From a checkpoint of a small contrastive audio-text model: trained on synthesized solo parts of chorales (CocoChorales).
Rows from block 2 of the text encoder, named by matrix and row number. Rows with one number belong to one attention dimension. Each number is 128 + 32 x the weight over its row's rms, rounded and kept within 0 to 255. All counts start at 0. Numbers have three digits each. After the name is the row's rms in percent of the matrix's.
# q: attention query, key and value (stacked) (text_encoder.blocks.2.attn.qkv.weight, 960x320, the q third), inputs 192-255
# k: attention query, key and value (stacked) (text_encoder.blocks.2.attn.qkv.weight, 960x320, the k third), inputs 192-255
q.84 109:103127166157152165107117146089148147151100157153124099175115151169166104131119111131187136103122174160107135111129198133112076142108154163111168111122140156183138107165109227115115107110112126
k.84 094:117138155113134165099131137139119126155109065099091152156146139118137193119059097137105108137156141169110156128137101123126117177207117068221117124140179128127101127120102139118135139158133090
q.85 107:147180108114136191131079151112060146180184133135083134095136141127177159121192150147146135087141107108104142086194130140135146153214130161179140200148074176127096124078109135147112150150128108
k.85 107:100146093150107152141162124192107085123140106037121135088059093162134123064125140149158106145162094110135145149128089126157164154079085169108175126138103138105151112090076111143147144109170148
q.86 101:078125137120143072119134155132151147170156130087134114110157163149121103089150085098078139152151163134157120085112112093153146082093136089082113116170118111187124166116136119096123162136164134
k.86 104:145159174154129075126162124114143129204118176145122134166099112150147149122066108139160176078145151148155097141133129173157186178105187065151108159218060105135115132154150142039144147140163147
q.87 091:075118092094148137154108086153123123093176179141119170160141132147099120130126079148127158070070150074131111104135138125144129119149087155127137146120116086130103128077115161073136129148125094
k.87 088:150155126101139168157119141115122089022116106106151130125101113070115095129114123125152118151064130111078112045112116145124073159165074130101168060133169202089128162064165164144134120160127138
q.88 093:101146113111136159153152118124130116122135094084140130136161143169147126146099117079128067139155184082114122190190129160155122138077136151144128146171136136153170159129077153110144198114151168
k.88 095:146057122128077091092089137157126161091167159078116088119112134086140102060161165171066080168145162136136076098121158133104105141146100110151142096142164178099152136067150117134111175139086096
q.89 115:157154142170142129183148141091153155139101143144104154141187153086147111118141134157157159155151112150127128047156107080108087090227113086138137138154128097093129168149147133139115100115132210
k.89 097:128107146166151155092132160131148134188147155086151106130108140179176169116165101160142164123183098115173155148111143140160138119138153125119158095143165068154143130048176130108124136122106179
q.90 094:116119079158121144120150114133106104106200143204103131131118144042096127113148160160151167101144143135170140095116149130184144191126137078122130181132104134112122091125133060086153122087147110
k.90 100:076166144171109145136094109093133170111101098223097171171151128176161133169131151096146147117145139175124148129142194146143151092115093069135140123136151162052108093148122152133143150126117093
q.91 087:125093145046111114133089160080126114129129135117189174068130099161169155122160152143124123101110101070138087146067185100194129138117130102102130133112036141117166124118087238135142114118166132
k.91 080:100129116143139130099122075097138151146119093103103122091097161136130122136130181095121153143160132170115116104148072112155149113178153095169119127101109090134109119169159091124092139142101143
q.92 093:146145187132118117097096134133106099106104076139152158098147110178097131205164164149152181100069129109166120161128128136109099154133142144085185112111154156215117164090183114113054139168139119
k.92 100:160113108114039164181061082104098161044109156127111168138098137102096096160168167162121107131113151135139104098134139080120103140115129158109142087123106105085131153129108103116190153124081133
q.93 099:151068108144185140179125099126150122125187152136090059180130106156064100139089077110125113141157119102163142146138133128095083145129152168145062127125126143146138123113093087122174158104112113
k.93 094:107123091121158147141127134148074149091163115127158120150157131146110118086157079160181095109133141084139143187149178139120147136138109123110083133160171180193146093136164190118097159086146148
q.94 089:171152165104143138108121094090104104119129142125113100110109113141154116127120097132108149143080093096125143094197122138075126117141099131093084100188088136134115128104106057231117135159100146
k.94 097:101217156082142154087166115081150167169132159157089119144096167151184138149107134070155220168127012129133154099147101157128160158082137068135142087086181139098092097109154104133142133125117151
q.95 094:122152104140121156133181125141142138141153136153164079133080093111104102104128119100119148113145138119111157159163195123103167095108147197130158090164114124149119152152158078101136122149063122
k.95 093:109128178124057106108122182144150177093168123112086071107101132114163062087121136128090156162155081178144105149168144080135145130159089092090132152083162097138085118165098094178154139150127120
q.96 122:158126127132134131120216118101098151102143104146138117091120152158146143165088112131138130159125209083072178128109115102178130177128153117124120120133155106153075117132160080134084120104114128
k.96 112:070141081059149147172111152159130122118125090138127119188052158145140119152076123136149122164135123183181105082154106104087138103103149145112157067167124163141175172088116128141120131196111097
q.97 134:162127129099103111179055108135114076140148110127126177125079137194161166151098192110083154185117093142127088136147116174109176095167125154155128147126125132108114105145126104133151147140156138
k.97 105:099075120146124135121160099063165166090138094179182137135118089073136137151128138178104108159106177098097093133142137101141117084154164124131190121126124146078174125203124177091139146107127128
q.98 120:180094159173157106154136178130129088166106107199139087131110115192117080134137150129151147175105095077091111102133107177086165168128156098077191159148173099160120022210164084065147090089166142
k.98 110:120064160122132142153153133136167112184106168130123173102078119136129139140078179185072099148113093180109109144173119097113110157186050166118150130151122133135098133083082066133183071146084148
q.99 107:114091086129062153093175098134147145032116131215099155136147143060113154157126089135133129131135156180137165110181078123155086107121144153135133095140143119126094171070140126087111179148089126
k.99 113:176197116138169141143111135152113133086155085052085135113121133170151161102148073087121135139155116117111118064072130169122117149108165157133148160143144125102137149182158155182107131112132138
q.100 097:096104163125115166126162111101113103163120124144098118161160080107112155109071127103163072109137119083141150158136170107125137118152122114139091149105136153174155152128122125073110098083176116
k.100 108:165093073150130085183102174144125141144080102174123093123163139116121190101132070136116093091111109051209128106109162140125160184124096185149110132077157091118115103129046156074123091144084110
q.101 104:128109173138111185112125050098138145149088119150075106120026118115074162127133142144187099144129199112090137110114136125176109125142098124103129145085154109104129142099164045154130149108152060
k.101 108:150168132147137140152095166142188079104161143128137122150162116177160092107069066138126150169076145106148174117078088139067099120131141110155078151146153127138103130148140107094100113158115141
q.102 105:149172104142085131141082128139169165136174110129145171087145167088128124124152121126127169120143158143164164115160192116070113160119137099117135108145168161107131110134089137105123092113126116
k.102 103:148107120123117128133163123079120105118105143206147152101174156157133160061159165092173143115126140089161135154139126064181093174050118193130151160136126163165081181194122092053064166115156176
q.103 110:110142137183111091136124125156117094127131134151142174169199152091117139092204135139072145152127107175112108060104178054127099139196155060111170127164136113081112155105114117173107085097156110
k.103 106:181166157136155086107080133176135161075203121099176112164136169159161105098107143181147199104158128161076130179080109162158141176107107129042126172150129154207172155138161141121164122151184149
q.104 094:212091139140094111123125154168117092128092105075134116102140091197060107125149118140090136125102118045144095168042144129147093174090100180109168127128137128161153120148166101139151114141160136
k.104 099:127091078161109118152079167064135100112146123077158190148136192130134120144136118133126140137109125117138160151131096108104139114140159063132116106131080080113161148126198108073169182183138132
q.105 094:149172084124148157167050118124120130201085094087159187195096133101143149104109125159125116106150097068129152108134161132125111120127120136178104108089166118128169149079132136095128127094134162
k.105 100:171045125113117103205085166122145117117104095127171146112138207121100173137188105096108107134080096148148171150084156139114074121135159161109161124106171149124205087204131112112123145176204159
q.106 104:142090122083148136153163121135129115149145160083058093164153137167135132180116123121119116114080111094174105098123164095075136083118168153108086099198154092140136148057090133082123093064114141
k.106 105:142182205075105158195155059115118135116131043108141158140113102152102165130148146084131132127132167108096148093111133119148085105169121132101102148152168207086134119161112170105169162081134166
q.107 109:115174152161125127110122146105138149124161126170152165131186104105152197105121116105146109153124116093127136122095168102088171166161071120095134186153151125122147061179113125150133083146096139
k.107 112:141095093136124118136113093126160132162168163146147168139100121139088208091158134144080105074139127103121115104163140123152090158074108126173170134097080133156088156147141069107103087120113143
q.108 107:108128102115091135111146194128122160128151134153161173134138172094123134113189104142094143081112155151140102117206154127097179150149106107158156181151118125142134135113131172101108097095139171
k.108 103:142095048108196133106148146130111113128161142179200153122172143104152096078180204161114136115105152115120140121139120118090170178109094183129105240070151155149179146133145111194152108052160153
q.109 099:141093125130087212141161056143098125110121107142071124100102154132167070118149134088106131175146139086128181131143105130151196120132130084153096068130107061176104082129155144086114080108149146
k.109 098:115114133106145148184176156159111136128092160078127157169094053129133099168107153114133177117108104127126129152117128155168116148110145110186165150099167114152146134120103100116160068085166124
q.110 109:113151129140132115095162117102089136159070104133123163163132128164160137177085164142178117127119162113103187135098165101191119126148178133151175157098182147177104214090153166156072129157094104
k.110 101:155066128099185111086085120125115160160169128099155155164122135111163133071158153143155116143121102148128158096166112131145138119122192175108131102136154162161145070155145118084172100176157163
q.111 102:173141072096117154162081105067119140142170145118161133144165190110129191115148120150096136150152080114077157078105110130146127097141098128103154152078211205107165070090164094119095157166157168
k.111 103:146148167127112155085137120138132097160122119098204106111197077135091033067217147153127132122146157148094146133137084125129086125149137141138120180047117106125132133143101116133067129116138115
q.112 087:148117183167097195185116102160103124131122099214176099122113101192135157152149125089156117120097112138119116096066091131096146091100073099122166114087117096157149111126120073157134102132150138
k.112 093:135123151114098168127092133145111127133135110112092131119118132150179114139150085133135132101122140134130167138095162162108138203196126132120113172127095163168106089136177141058146114135136154
q.113 100:126128188162130129138173105124081152150132116077182149150075080111148149105157125149157126119147090104132140107074137192127096099111132094117108143109115138196116178086114079096183131111112082
k.113 106:142114110156080090135094131089149122121134130095207152143151077078140156137135170160107151103113097090139104098111093138093120150106153152187157144134108118146115143122154095161180081162113114
q.114 097:192102043035164148089166147080164092149167135132100148142127076131088089118167142132159126085082117085137086130169085139137126115108112119155142150082083137158143148146135156128102214141193090
k.114 102:091063175132195184157115120180148105087132130133129071131109165088083122071122121134118129103175184124109134129111135094182156127117146178143149140177107099125136171151113108068168148139138120
q.115 104:127155172100146177130051120069148135136129110054070152138085124139154133120175165127140106107207130124067095160089128154118105155122118189149095132069103109086130115125084114132133171156103131
k.115 113:164138066101151134145102173154106086088132092154133080131162139072122105153185124116116168114129147110133110152095135146091147163140153061174146154147130143055129089134089180131095060159170102
q.116 086:152097144179152143109157134116144140135157154196150152155126109155167152101118097067231136138096098120141124116139097118153148117081107102111187068155136149151113128169127083222136147084140174
k.116 103:114131099123144168148145099093127058185166149117153085134129111102151142066166107105097153071201190127100150128142112156060147125168104128103130139155101194111080163118150092059158120121060205
q.117 096:164122126124062124076105168159112087109134176157139073139137103147133117145190040146113140085164083066070117089127108135168130099096090110114152097176099116096114155131133145108103203129134147
k.117 091:137134098139186149111107140146085155162170099120086122080126124143197198126137108127106101149185063109183137097084137136120120122097140147116100110143129147157163082140145146143083113117156118
q.118 089:138127108152112139070101133136205172091086136120121192129117114172120131117089138124119119093162105119134088061147091114090124132090140109153112153155103093129178154191127125153064216090022084
k.118 087:172125103135142175115184091138146174136194150115121137085078089125089124154119115155146125143146153071186174173052152171082091096126100123109134164107137144110183130173097131098109078119131113
q.119 088:128171110165092092129125143134094080158105078180151102176124136145138135138145143106143103185142041163156082135195176117138161150121144124165199104125081165118099153072089064126195141086144090
k.119 101:143182163130092097125081164140147128149142118099164135121115114119096089107115119110138135072143221083055140130110151108119099145135076066126097169200101117071091151079143123128092135154104194
q.218 096:180112109117062118148200094162114125124105145128165100119138125130112140189169154069121159098150039151181098146174182115142114188107154070147133119182077169092135158147097116120175145101134140
k.218 100:136103134117130152118194167158149118090137060131188126183083143146127131137201142130116098063168092074135097167107181161140180135055199084163142109173102189122095145119127138113114076110161153
q.219 084:179138114152090089114101168125152087191082119184160152126098139144120109109093083119088139146085106101115135123144124150066161090123162093144110125081133147134157131095091088152176146115127156
k.219 083:223144123144141131101131128146084189199123114122108138182156140177139126172095092146190216140121149116175113126101055118151086135115100194109114107153197168109099130145143125085139166128177067
q.220 087:098142101101148123220160108161182123140077166164166106129148145108091079146170158123124200098101088148091109141170107144118108095134169079118128114149150101126124128121133065049150121150142121
k.220 087:156124175126165190139121160105122135116132091127189098167084136154148134133095100171161136111182113110173089107130142155130136092095137096105069099146140158202168133137125146120102172156125151
q.221 086:123155155129138142090175155132111179139136162113122097178094152106148067125179122132127113138103107139111148101120088107092114156160133104167080085169160130136133062105117138150126140092086111
k.221 098:147114146120130118097076117197127131133108113197126162148117147122145177084079111148102100128126079098102077113126142138132095157124134125141131162146127054167159174204136209127150135107091098
q.222 083:095236106141179107101169128148131152150143140151105139128117158112141108094127183156153120184193155101169167092102185105095154127136220092095092139149140169129108139130127137093082167170125087
k.222 083:110157173194164097118084138183145091133087161126158151174140139130069142072146108184128123145120120082133109138143196128151184105159159164084159122123081109112165128202159151118118089065141099
q.223 093:101098176088166183159155129111108124189152109096145128073145113148147132111100125094150112129118179156112085146130093159202186112203171181075082100132156089102159121106121129108136071152120147
k.223 099:142142099077207155155094116134116085137136126129171115157177109185140098087143137132165142099175160112128133128113102152133138098109107151138111130068136123162130131087190134148130111172138141
q.224 112:145139127110068157075107151101098092111163150117186134201193153187134150115167203131195153147101151107115105130142097134213094158124171150094112186141161169130083121150124062110161189122176114
k.224 100:096117127127198157172156204140140081138113083098119083125123133093107107125170151152139157156110153159157124099168155080060150084158123049162165125166066117091065149046102166126111094136087114
q.225 103:117140092161131167134113121139095097116071106102142164092142089143115123182148116100180105097161084116180107121166107102122172066107084149129164097133107112154114255081064172127176124092087072
k.225 099:052137107169105168116142175153198139096106138168173114123166123128113168110174102173128133138097102059151112146080133148151079130161145087154129140128153106133126124127129172180128116092132140
q.226 104:103084111118072114118096090116095175053123154160084105108086092082113105124112106196110077168169133127137147150098134171089165108183110131148146184095152141106130154119181153112143146171131182
k.226 106:074135154090147161156144189153109156194112131120172133176134125142103153133076115124112135121147174136107195174150139213133168145139128191128176157134138119139137174115047133105173090136090106
q.227 095:121170137176081130125218095117122108080096179161080131080128107050094118088149101074082094098129160128136094137177147108122125161126160172178107139071167109123132109095106155123109116163079165
k.227 100:093160166118148055144164172048131144133086127113129112118086080142130108131185078120122136186183064165100131110167126140070124112139106110117140094122119085118124144118087149143120145079143115
q.228 096:077128114153162220195141161158128182146098132079141146164147115100110138112169091128175111091157086121122123139137116116075149135134097143118112016081102120100153164089121128089140104093118078
k.228 101:099123131113137103135111137093140122088131139098072047110148132120089129103127167125151162099074133077132039133190124157088118161200116126130166146151136130157104196131168173146160100065085123
q.229 105:135076141163214150155128113127156138140155115154072110106143092133090067191216158165133083140133178149138100169111096143104131119131132125117137111141122138145169124159128140146177106147060136
k.229 105:133105120118121154098104169177166102181134109113146078062055143107135143107080105084139122150133106089159164139106174151120143167126146125069163175088120056117136140133129115205127139146168176
q.230 100:143132176132136098124133119161112127091105133170132121119089143167147091106104076143185119139071118122115112130166127138102130135115166127145158134152128133076161148144131119121131169094204113
k.230 107:165147187115165064123173123086181112106170169185139100106164158145122131104081204137145123135183077203128121108110096157108199136108096101099111201148122141101105113143161132108122162202192164
q.231 101:100169104115125188117149140195130121111143107132092087113124137156114149151091134119137148122120167133122118118139156089111115093120183111164096146082101127106086143089198098063047074114136142
k.231 107:102143122145163103103121124128133124159134167117163162115161115168129095082056093133155102132102112167186172172073192090126112128104050129160114054141051110153141135141113089105153154106108087
q.232 091:174165166146122105167136118053123136131112137144178175107116194134107129160182186179126113097160172109096090142157116156160108081127161104097129147165126143139142144147127190117110149136119158
k.232 095:121141078117120110137124092163122190128067109114198080146156078152185088110134157092115105096166100087112123119071133149132118098154148122112129171155153106163142088124111139126116151126149115
q.233 091:131073093136168138142117123153152160109118114082093143136116105103173148128119123152141125109143134126127153205158160128110111108100103121138123119062081158106127096106018149200185110132070123
k.233 103:130154128096138093112086100123207131112151095162151083095130137108161150174112150117141130208146120069150173163164206148131112167169147146121099174114157074113137187150125120175100103174074125
q.234 090:178144132113100148168132130124074155187098196101090185147162126125129165165197163142116097118173092131181121114185125070148170126095116141144140122109057102085146172168095168162172108088132109
k.234 098:115100167159134152133171096090147134070143132085095128069134158104146109146102224106116173151097130152149079149104117128100070132174178125137081133126065143150162161120117205079106138062149152
q.235 107:149106128151075080131145111128116153119121177153168148110160112113104179138151099140126132122114146160139181144095111166107116099103137140164170173163066103115136042166122116198202130156173116
k.235 119:205104134138152169153131092141093156110132104144137104129125161100125100102132132184131076163172139166067118139184100148152162162127151130172107123131113116130140131191140101163076066125177131
q.236 099:121118110094154129104162161132109102123063139124137163105185088181159150153087151121150127185121142123105132121118178094096083134132146103160112093118056116168147108148102070091149169150133095
k.236 105:151184126123206107086141110137094138150171114138106159126125145123136067157097128135177110180158131106079109106128160131140094138061145108142161107173121104171113140145119160116149158100128095
q.237 092:172132109131131120074140178146153141143169144134140113138146155168164164107136204123155185157172070164161127182120157133116193100034144105153154119058091108110094105101166131110087120156149167
k.237 100:162144102146132107100107103147092148097094138123125137119119112140086102113141161122086076134128126081150121125115128100158049101187147123126139170140072141129191200132119150117160104113096161
q.238 113:086105086178117124184087133152133126132100100133141120069089184120118152138139082155114112171116201135083076174116143117143088092174069108106152169132135176133122134095153097149134155139197150
k.238 107:131145119124212148197142181155141185134165101153117142145180144178151123087144132143102128103163182155122154146207134140137137125095146109080113069076150125082136043124104152178145117179105142
q.239 095:158162162163158135141147121161142152140144106151105119140070078154131070115073100074146106196162148179138151185088168141156143105181129127100129158083104160142135165129131089070163114087132095
k.239 099:137120118161182138089145149087071166125136105114150155097118113167123123129183152153161133183199160109168158079115174149099112181114120121140191066125121114091188070148140138145156163119154106
q.240 119:147150094111127112192142121138155156180091109114163108101143108150117111105089113128112088116116156089156107145113141139209125175177084171043102157084182065128083130110118092146095138121126149
k.240 104:108053156136099100118088158143102146155132153108119149076119167126150146104134117107127131162060147151131155146169148124105180109179121153095119176089139117145154101109100211132105127160150160
q.241 106:105084100150123157089117183157097113132132170102136051128097131197145113095102115171135107151102143134105144116078101171145115100171105129171119060070157127080127041124120123116110050121132172
k.241 106:111159137116163089139155149133074092085175141183156136144116150063148149149129146138103191143107136167162151130174101146133103133170141122176110156126137105142086116107146116080126225122104173
q.242 107:089130140121152139048147163136109102098138157188208119141129102136106144113154147145155150073168125075096114112164155160106109128126094111162127094107152151083118201103115173127105111114175106
k.242 114:159118128138117147131125149142133108122153109085119139185179155103119107126125160137171194111066125147067135189135168141131146108171090094173127144166123096161072083111162121164088084145111099
q.243 092:123097121144111108117139190146144084081146198124079055144152125137130080105124079181188105180160097072097101127138119186130136083135175162117167069149164104076131115135155152171096117116126131
k.243 098:158117187182104099123153091168100221128119138173118146132104142142123169083068181204184154151127157102137171156090125127133125136126179138147074117142145099110122162125090120167109158115165097
q.244 101:125109087054131134144040083120105123111107117119139096132142070116133179092133143149123097149064142095105156152082152115182093118124137155130188090117126164140152111076167079155171085123145158
k.244 106:090137104134148093114088161151101088155115080165118114113092122033164149126075127146084061168090151088116149143122092101156104111139112137102222178138178193074187111062124209113129136136137092
q.245 089:122124190072121155148124097110109128107133209173156127152089083124086092068136120157143149154095087161110131110162114109119183121116130106176173126147101155117126064116147121075177109081127149
k.245 086:099129080158125116082063167122081150156150067164134137193134171098049135157167055161071143153113145076183118158155106111167124138140077134142150206058107150119104188156111167083128160083170115
q.246 086:113140169105103146090108151160091067146143083148155110207118095144097076149122115143104131141095182086089204113116149147097145083119117071130161189148121151089137145207102154098128095143171108
k.246 095:125098101095157097084161112157065192110100135113083162112139132143144113173083150118150104096108187157128150115123102095114090135109126191127113084128156122191110103143130119148117093195113150
q.247 106:091137124129146093208116057088141164141083121152086120128080079058096175134156101099107118206157110213127103164102083087167110186124125109116119101129160073162126143135125120134146111158159101
k.247 105:137155094116131191099119129128128089106145182109086098095121135138171150142134075077190114149092099110082139143136121120128200118115095129107152160127125171110137099101143128109151088144075089
q.248 083:117171104101119153114091134108165123067132122071120035122126128162125097114129097178141097100051139097109088172130115119120098104119178145114094115164123121165130115124118108126125108129124110
k.248 096:117112132101133080114134160113158150243089138151107135110124061128111162107167085102163187191108144161190159087150132130125123080147168131122145122101203150174103149132129107084164165139102165
q.249 103:113145114144144059142116158134111195093104141155115053143091068143053149165130142150129117160111128079160109108141119082180113120159143120154144127122077107120150105106144071118186131121119128
k.249 095:110176159098101097103198108088128109159116140143076145115106160157040083154127091114134126130128136067148070134076100120122147135098133111120160108157115144168090104139176143124119098059115138
q.250 095:157126128112101155112097168114141119175136143168156147115140144119137186076110138139070180151119079058111169123124118142120145146118188106126044214127119093103115115091116141171119081185155100
k.250 102:132105120115058116087173147132088130113066094158106091104142166053070171215111143108145160128155118123116105150056058116120127108140157131167106109109137140081079171101124107139143131085110090
q.251 094:159170171061119124131099152141109120086158157133111115169111088179144122134093118159125125134120124106105149085110112152130210087106148169139101128158157128090061138133136138103170054196127172
k.251 097:121147164099170093085192135132113127146206083099076167113153212115163096105147180074121144119141166210155092096078110120075148136137144180168071100114135105185191133153130087151166102109140106
q.252 102:129132139095059111108181139061156150100159072083113102122106131124090154125124100078129109125177098181188072140156138097131153110145159215132082116148124101194140129132118096095136137074124125
k.252 112:139076136109121150169165114161168089187129146085130116140075107135116086107141113110099145096116098082089137069136162103108159117110080176137102098105091123125150099176146090077200094129169146
q.253 104:138108195129119092134114082120139138125136136092176133074153118134143110146221155115127118132110147100077180153163087145139141169117170155091108104189114159114086117096086139103120125121210142
k.253 108:147143171120108157114148109105137162161110156144109107087139100118123089099143121120114143171096073126068129115115148097086162133135093165122112156105163131090127109154156070163088151152153196
q.254 102:099170197137142125084174181134116093168121140067145166159073143183226145128083146139166140122154157102111098076086189123169162155204159125145149147170192183178128120173077177108149127157129105
k.254 108:165129142080112195117175155117159179148096123081137094147115162109118132159122118110162137108123080147113108187057153179127096131098128113160100076127111072124094157089113078109114096151165072
q.255 091:145147118180108145141152181084129126150140079124179115108136135131150125122167177143121147143183128136114164124067090172136113206144135144147059114156102141171122153139154135094099103129183149
k.255 105:114089081168099144169116135098140133159109169086148136128086147150139163116141170089106087131091148108005171116079177179096097113182150155107151139163086130070145128145140156113133120106111124
q.256 136:146161034119102155108084138105131115058144151142077089097137113137098174088126116162161065069148148112110165132160108127171120160055112125120139149105142120126177074101147079089114213150115112
k.256 111:145137143096140115137180150134101112181089178037144170135110106123131153106137138120142197083176182087191144075110150130104134205163130163163139082133167103147122141105154112132130097173148117
q.257 129:136133160048122127092118161087138174168186176115096129150106141169152041121074150095126152119189156088150105113082139157159138093151160112135115123134117111147011117123169151097085164122080141
k.257 121:121089085139087106151121100119133161170139130147122097139089128136145176235076138142089109076142124143174072094092154147106089112137109107192142113124135119187102170131112076110097101103075159
q.258 111:139126134068088096119060182145124140133177147192118171146102136118094111118155178142105146059164142150071151071090150188142136117193111179151154159086156107164111111072127124122117161130101121
k.258 097:060132105101097115100133109133127150088172085106115147114117094149153157188075175118126135134177144133150110106141129136092182097197125127124176111182139088113087195144166112099134115137124140
q.259 105:104151141087157113010197068113112140173135106131161123141149139075123115146134109109161148154122096173118150098107114151117109102173118156126093139149147150168144125119125108154157166116128110
k.259 109:147092159133101120156107111129148079053108154137090110046135152146149127119140045088129030110194164137165079118113142153116135118154131108150089137068144146116125108089153182085127148136145114
q.260 107:116094127177138052147109105122130118100151121174094102116151097122134177099090113176081131130113125173083123074155126205172180089163083096099164113153157104099157089161141125156133205122069101
k.260 106:072126076154108161111087116131103107182136129145100097126099099138119026146108189096129090095114168140105163182163075115122133119114176108197166122168139099073085108116172127048087099106094134
q.261 108:116173138133240100069126162100119115129071153125172149164093142137108065169186152126149135132084161123153124121090102111097148115119146141112151185136187132084191116086162123084124192158146136
k.261 105:156198158097090114094047173090149109121133092082166149112154156114183134114135159137119175164153161147168121043178133156148169144116154098131155076132144135109155109130076121109100141176125181
q.262 122:074087165099086085078147144164167116175149145080113119162135163158152128141121182066074105136127095125095114153088132133124132146194094147088089101075166168105077200065153071126167140086115169
k.262 113:152176146125086144115142151127183117132098120076082123175176112146083134109119063029118158100186158094201126065092141168122112090153173127116158106110162094103137111149093158057107114088141090
q.263 127:075144108099122092105154144140124150179103138071139108156140183106132150171135190136127149151168068117149122080154103133077093121178154105100104173157165183103151170088174102135144108174112073
k.263 109:171149116103057168172120144134140155098105132118078088115095067190114166148131052048108065105111171110167116124081098117122134148113124107147142122094142130141141083061140129141110116111102139
q.264 088:188148142087088046144142050139146087074091152153123176132108138173108103111079102181131106147185114141122088145162160148155158162136059127177054092117080103121097095116146183164088163140070137
k.264 089:070136158148152195065176146177149121128166111186135064163104130110146097083094135150161189135135134085160137114133114141156107129064145089133153112172200111122120131158113069121134092087149137
q.265 117:091081126122113078084129160112089167127123137083117102150134121184152131106200125099123164183109120113122051127057157181160164100172126091091139101112112033062200112136175161173126183141158112
k.265 103:166128084121194150104104200100185106151114091131135136092083152144095142179157158124119102114173142106118150110132120163110063100121168149132135182140102123105119087114146129141171099136124137
q.266 122:146161139137063177186108131167119124169150137120182157145116133107129107182086131141187152140162137086126141111137109149202146104135110101080148124113163099127196106139137141093112160122117113
k.266 101:127077109126115087112114109150109123135123160168112026094130116146094140070105112082101121051129161154103114124131044136103158136104087087137141105107127113107097158128173168072105162182124120
q.267 101:123122113076138114139215102104132110134161119094114136115097083100160134087147118145174143166160150134122105091097114142060165123118010108106135061166096130122126109117109092147155110146131140
k.267 103:085124133090138135118174130110095092176085173166134172188082099109081079113094193128165128114126103149132167123163171129138082139109132122124146094115143163102081159117177103096098103134149106
q.268 107:242201133150170113192084095109111162116134145114150175140134067086087179165146084143061154168125141146170154142169121059098159166111094084145122140113154087089148048124083147093188127130058104
k.268 103:067106150078145154091087120130132075116118107161187085138114139146178017131146154151189096090132103147132067098157141098149091122105132118144151087089146128032137138154165119105082127087151097
q.269 108:170124089153109104124064122132154068105159150157143119093120054112098123132183085141111086074091170159116169137173144098170087132140139083181135120102173090100097072182119102134137177161109099
k.269 109:060152094099192106085100190171113111103100120137128124084153189147146123104140188119210152150126090088118088069120135146088121090085135092137155162112125164116142152091171085148130131119137135
q.270 090:139143108179100045138074055121122130139169104101141147176159087156115145077092096104133158125140085084163139079183082151143186133161182153135131133080140103128131128171106098145172171105046108
k.270 100:150130071148084169050125138108154125169188162111145126111122091186114130143094112136157164093173183094161134100062114118154135152110168145118093112127166140169092134082150122082054050110175121
q.271 110:093087143137169105083107064138198153133127118116077102065154124162128079110140102083118115145146105125093129100104077099151143142160134128053114099149121085109164177120113058085141187073135089
k.271 107:113156100155083078135165188074139124120127159100186141146153110134158125122167097130184105141118150159088109151049108153087100104158152115099110068118156163121130042109126103200121115114118126
q.272 109:165142126122124149111112176110119104243171135133169103125095054102085103148106103180104132174183097123154108066125175182091180201171135095104125189103135131075139126141111170151127172105098138
k.272 105:161180140171149175157050158154120122108154097156132187099111140086099114144143046140112052117123111139094090117103114122048054145156130113177183116136164182096193165134076164157114113114130083
q.273 114:136136185097146129121112144078163076111089119202168082127107128169137113120116086099122123135111129156120114096082161097086134136186092119099140132156177200109136132170106187162115153143099144
k.273 097:098129159106181157108129142096191135139149133127131151138182194143152110159127132113156137144064086116170157113111136132093094133117130101105219182088088131141140146083116187136159130121168075
q.274 092:102130127182118137134141083125114118139122154112190167125083082134200154100183091065132120183090147164129145143099140091176140105038099114174142089168103135114113138133106107123130154128181121
k.274 092:085122065093139077163080141132118188095100164090055068116162120081058180136104185083160142071121163078145176097151129118163139118105137068127072160158166122220107165063180128103142146144136141
q.275 089:119153154119141133102141101160160135106103196133176159122151137152111118082081144134089205158148175123082190123096175145103145149112156094130161112147113145137105134151085142114138150133190142
k.275 094:113124123165136117169123154114132144152122077134136156116190113087128083107135143157108141142133123145097138159190107115159077111078089154182140105148134077155095179126090162145125130162180136
q.276 107:132160109102100123185157118128158079181105145175134109102113106178085139150095138152087155164082131082107119138138138128107140172161069152097144093218172157057155079125126132129134145086101094
k.276 103:135145178146132106152164174045170214198179139094077157136158070142116168082107075138116188136166114197105149133135188168059170096078143109132163082143108085148098111155112104144128154133132170
q.277 091:101122180158172049149109151187128124068081142102094165102176106128144083115157171127137084156086169136141095146081141193154116148080171145166154146143116095185087151170126085191117120126130141
k.277 093:103124094128105089139111118122089128161144137120132136125182113118170147133070131159132132147112110103140154130123149111122116161073103100154173095127052111082152114126132161105152134159085129
q.278 086:154078129133118057147115123120160126155081142146147082126191105145151121133095071165113148215102109141194092162100094155108108146171078081087140119121130132108116128146107115131163129123086068
k.278 093:161119077099131104141165141151147113107149087103119153121116136179144139107096123157142144105147087117114131090190113151170099124046096135171073091135163104164206043092205077125173165144146225
q.279 095:104121148141113163135080146180140140116178108152113134160121126159145065118165189124092089096156129121096108157124128120083171143092109194122116174190150115134111117097103117068180121164136168
k.279 093:106140084134121146079177126125147144140130178080102176154096151076131114108100083145111122097104138164201127169089133131148179169070106130184107123147122056157115148109109141108091083168138171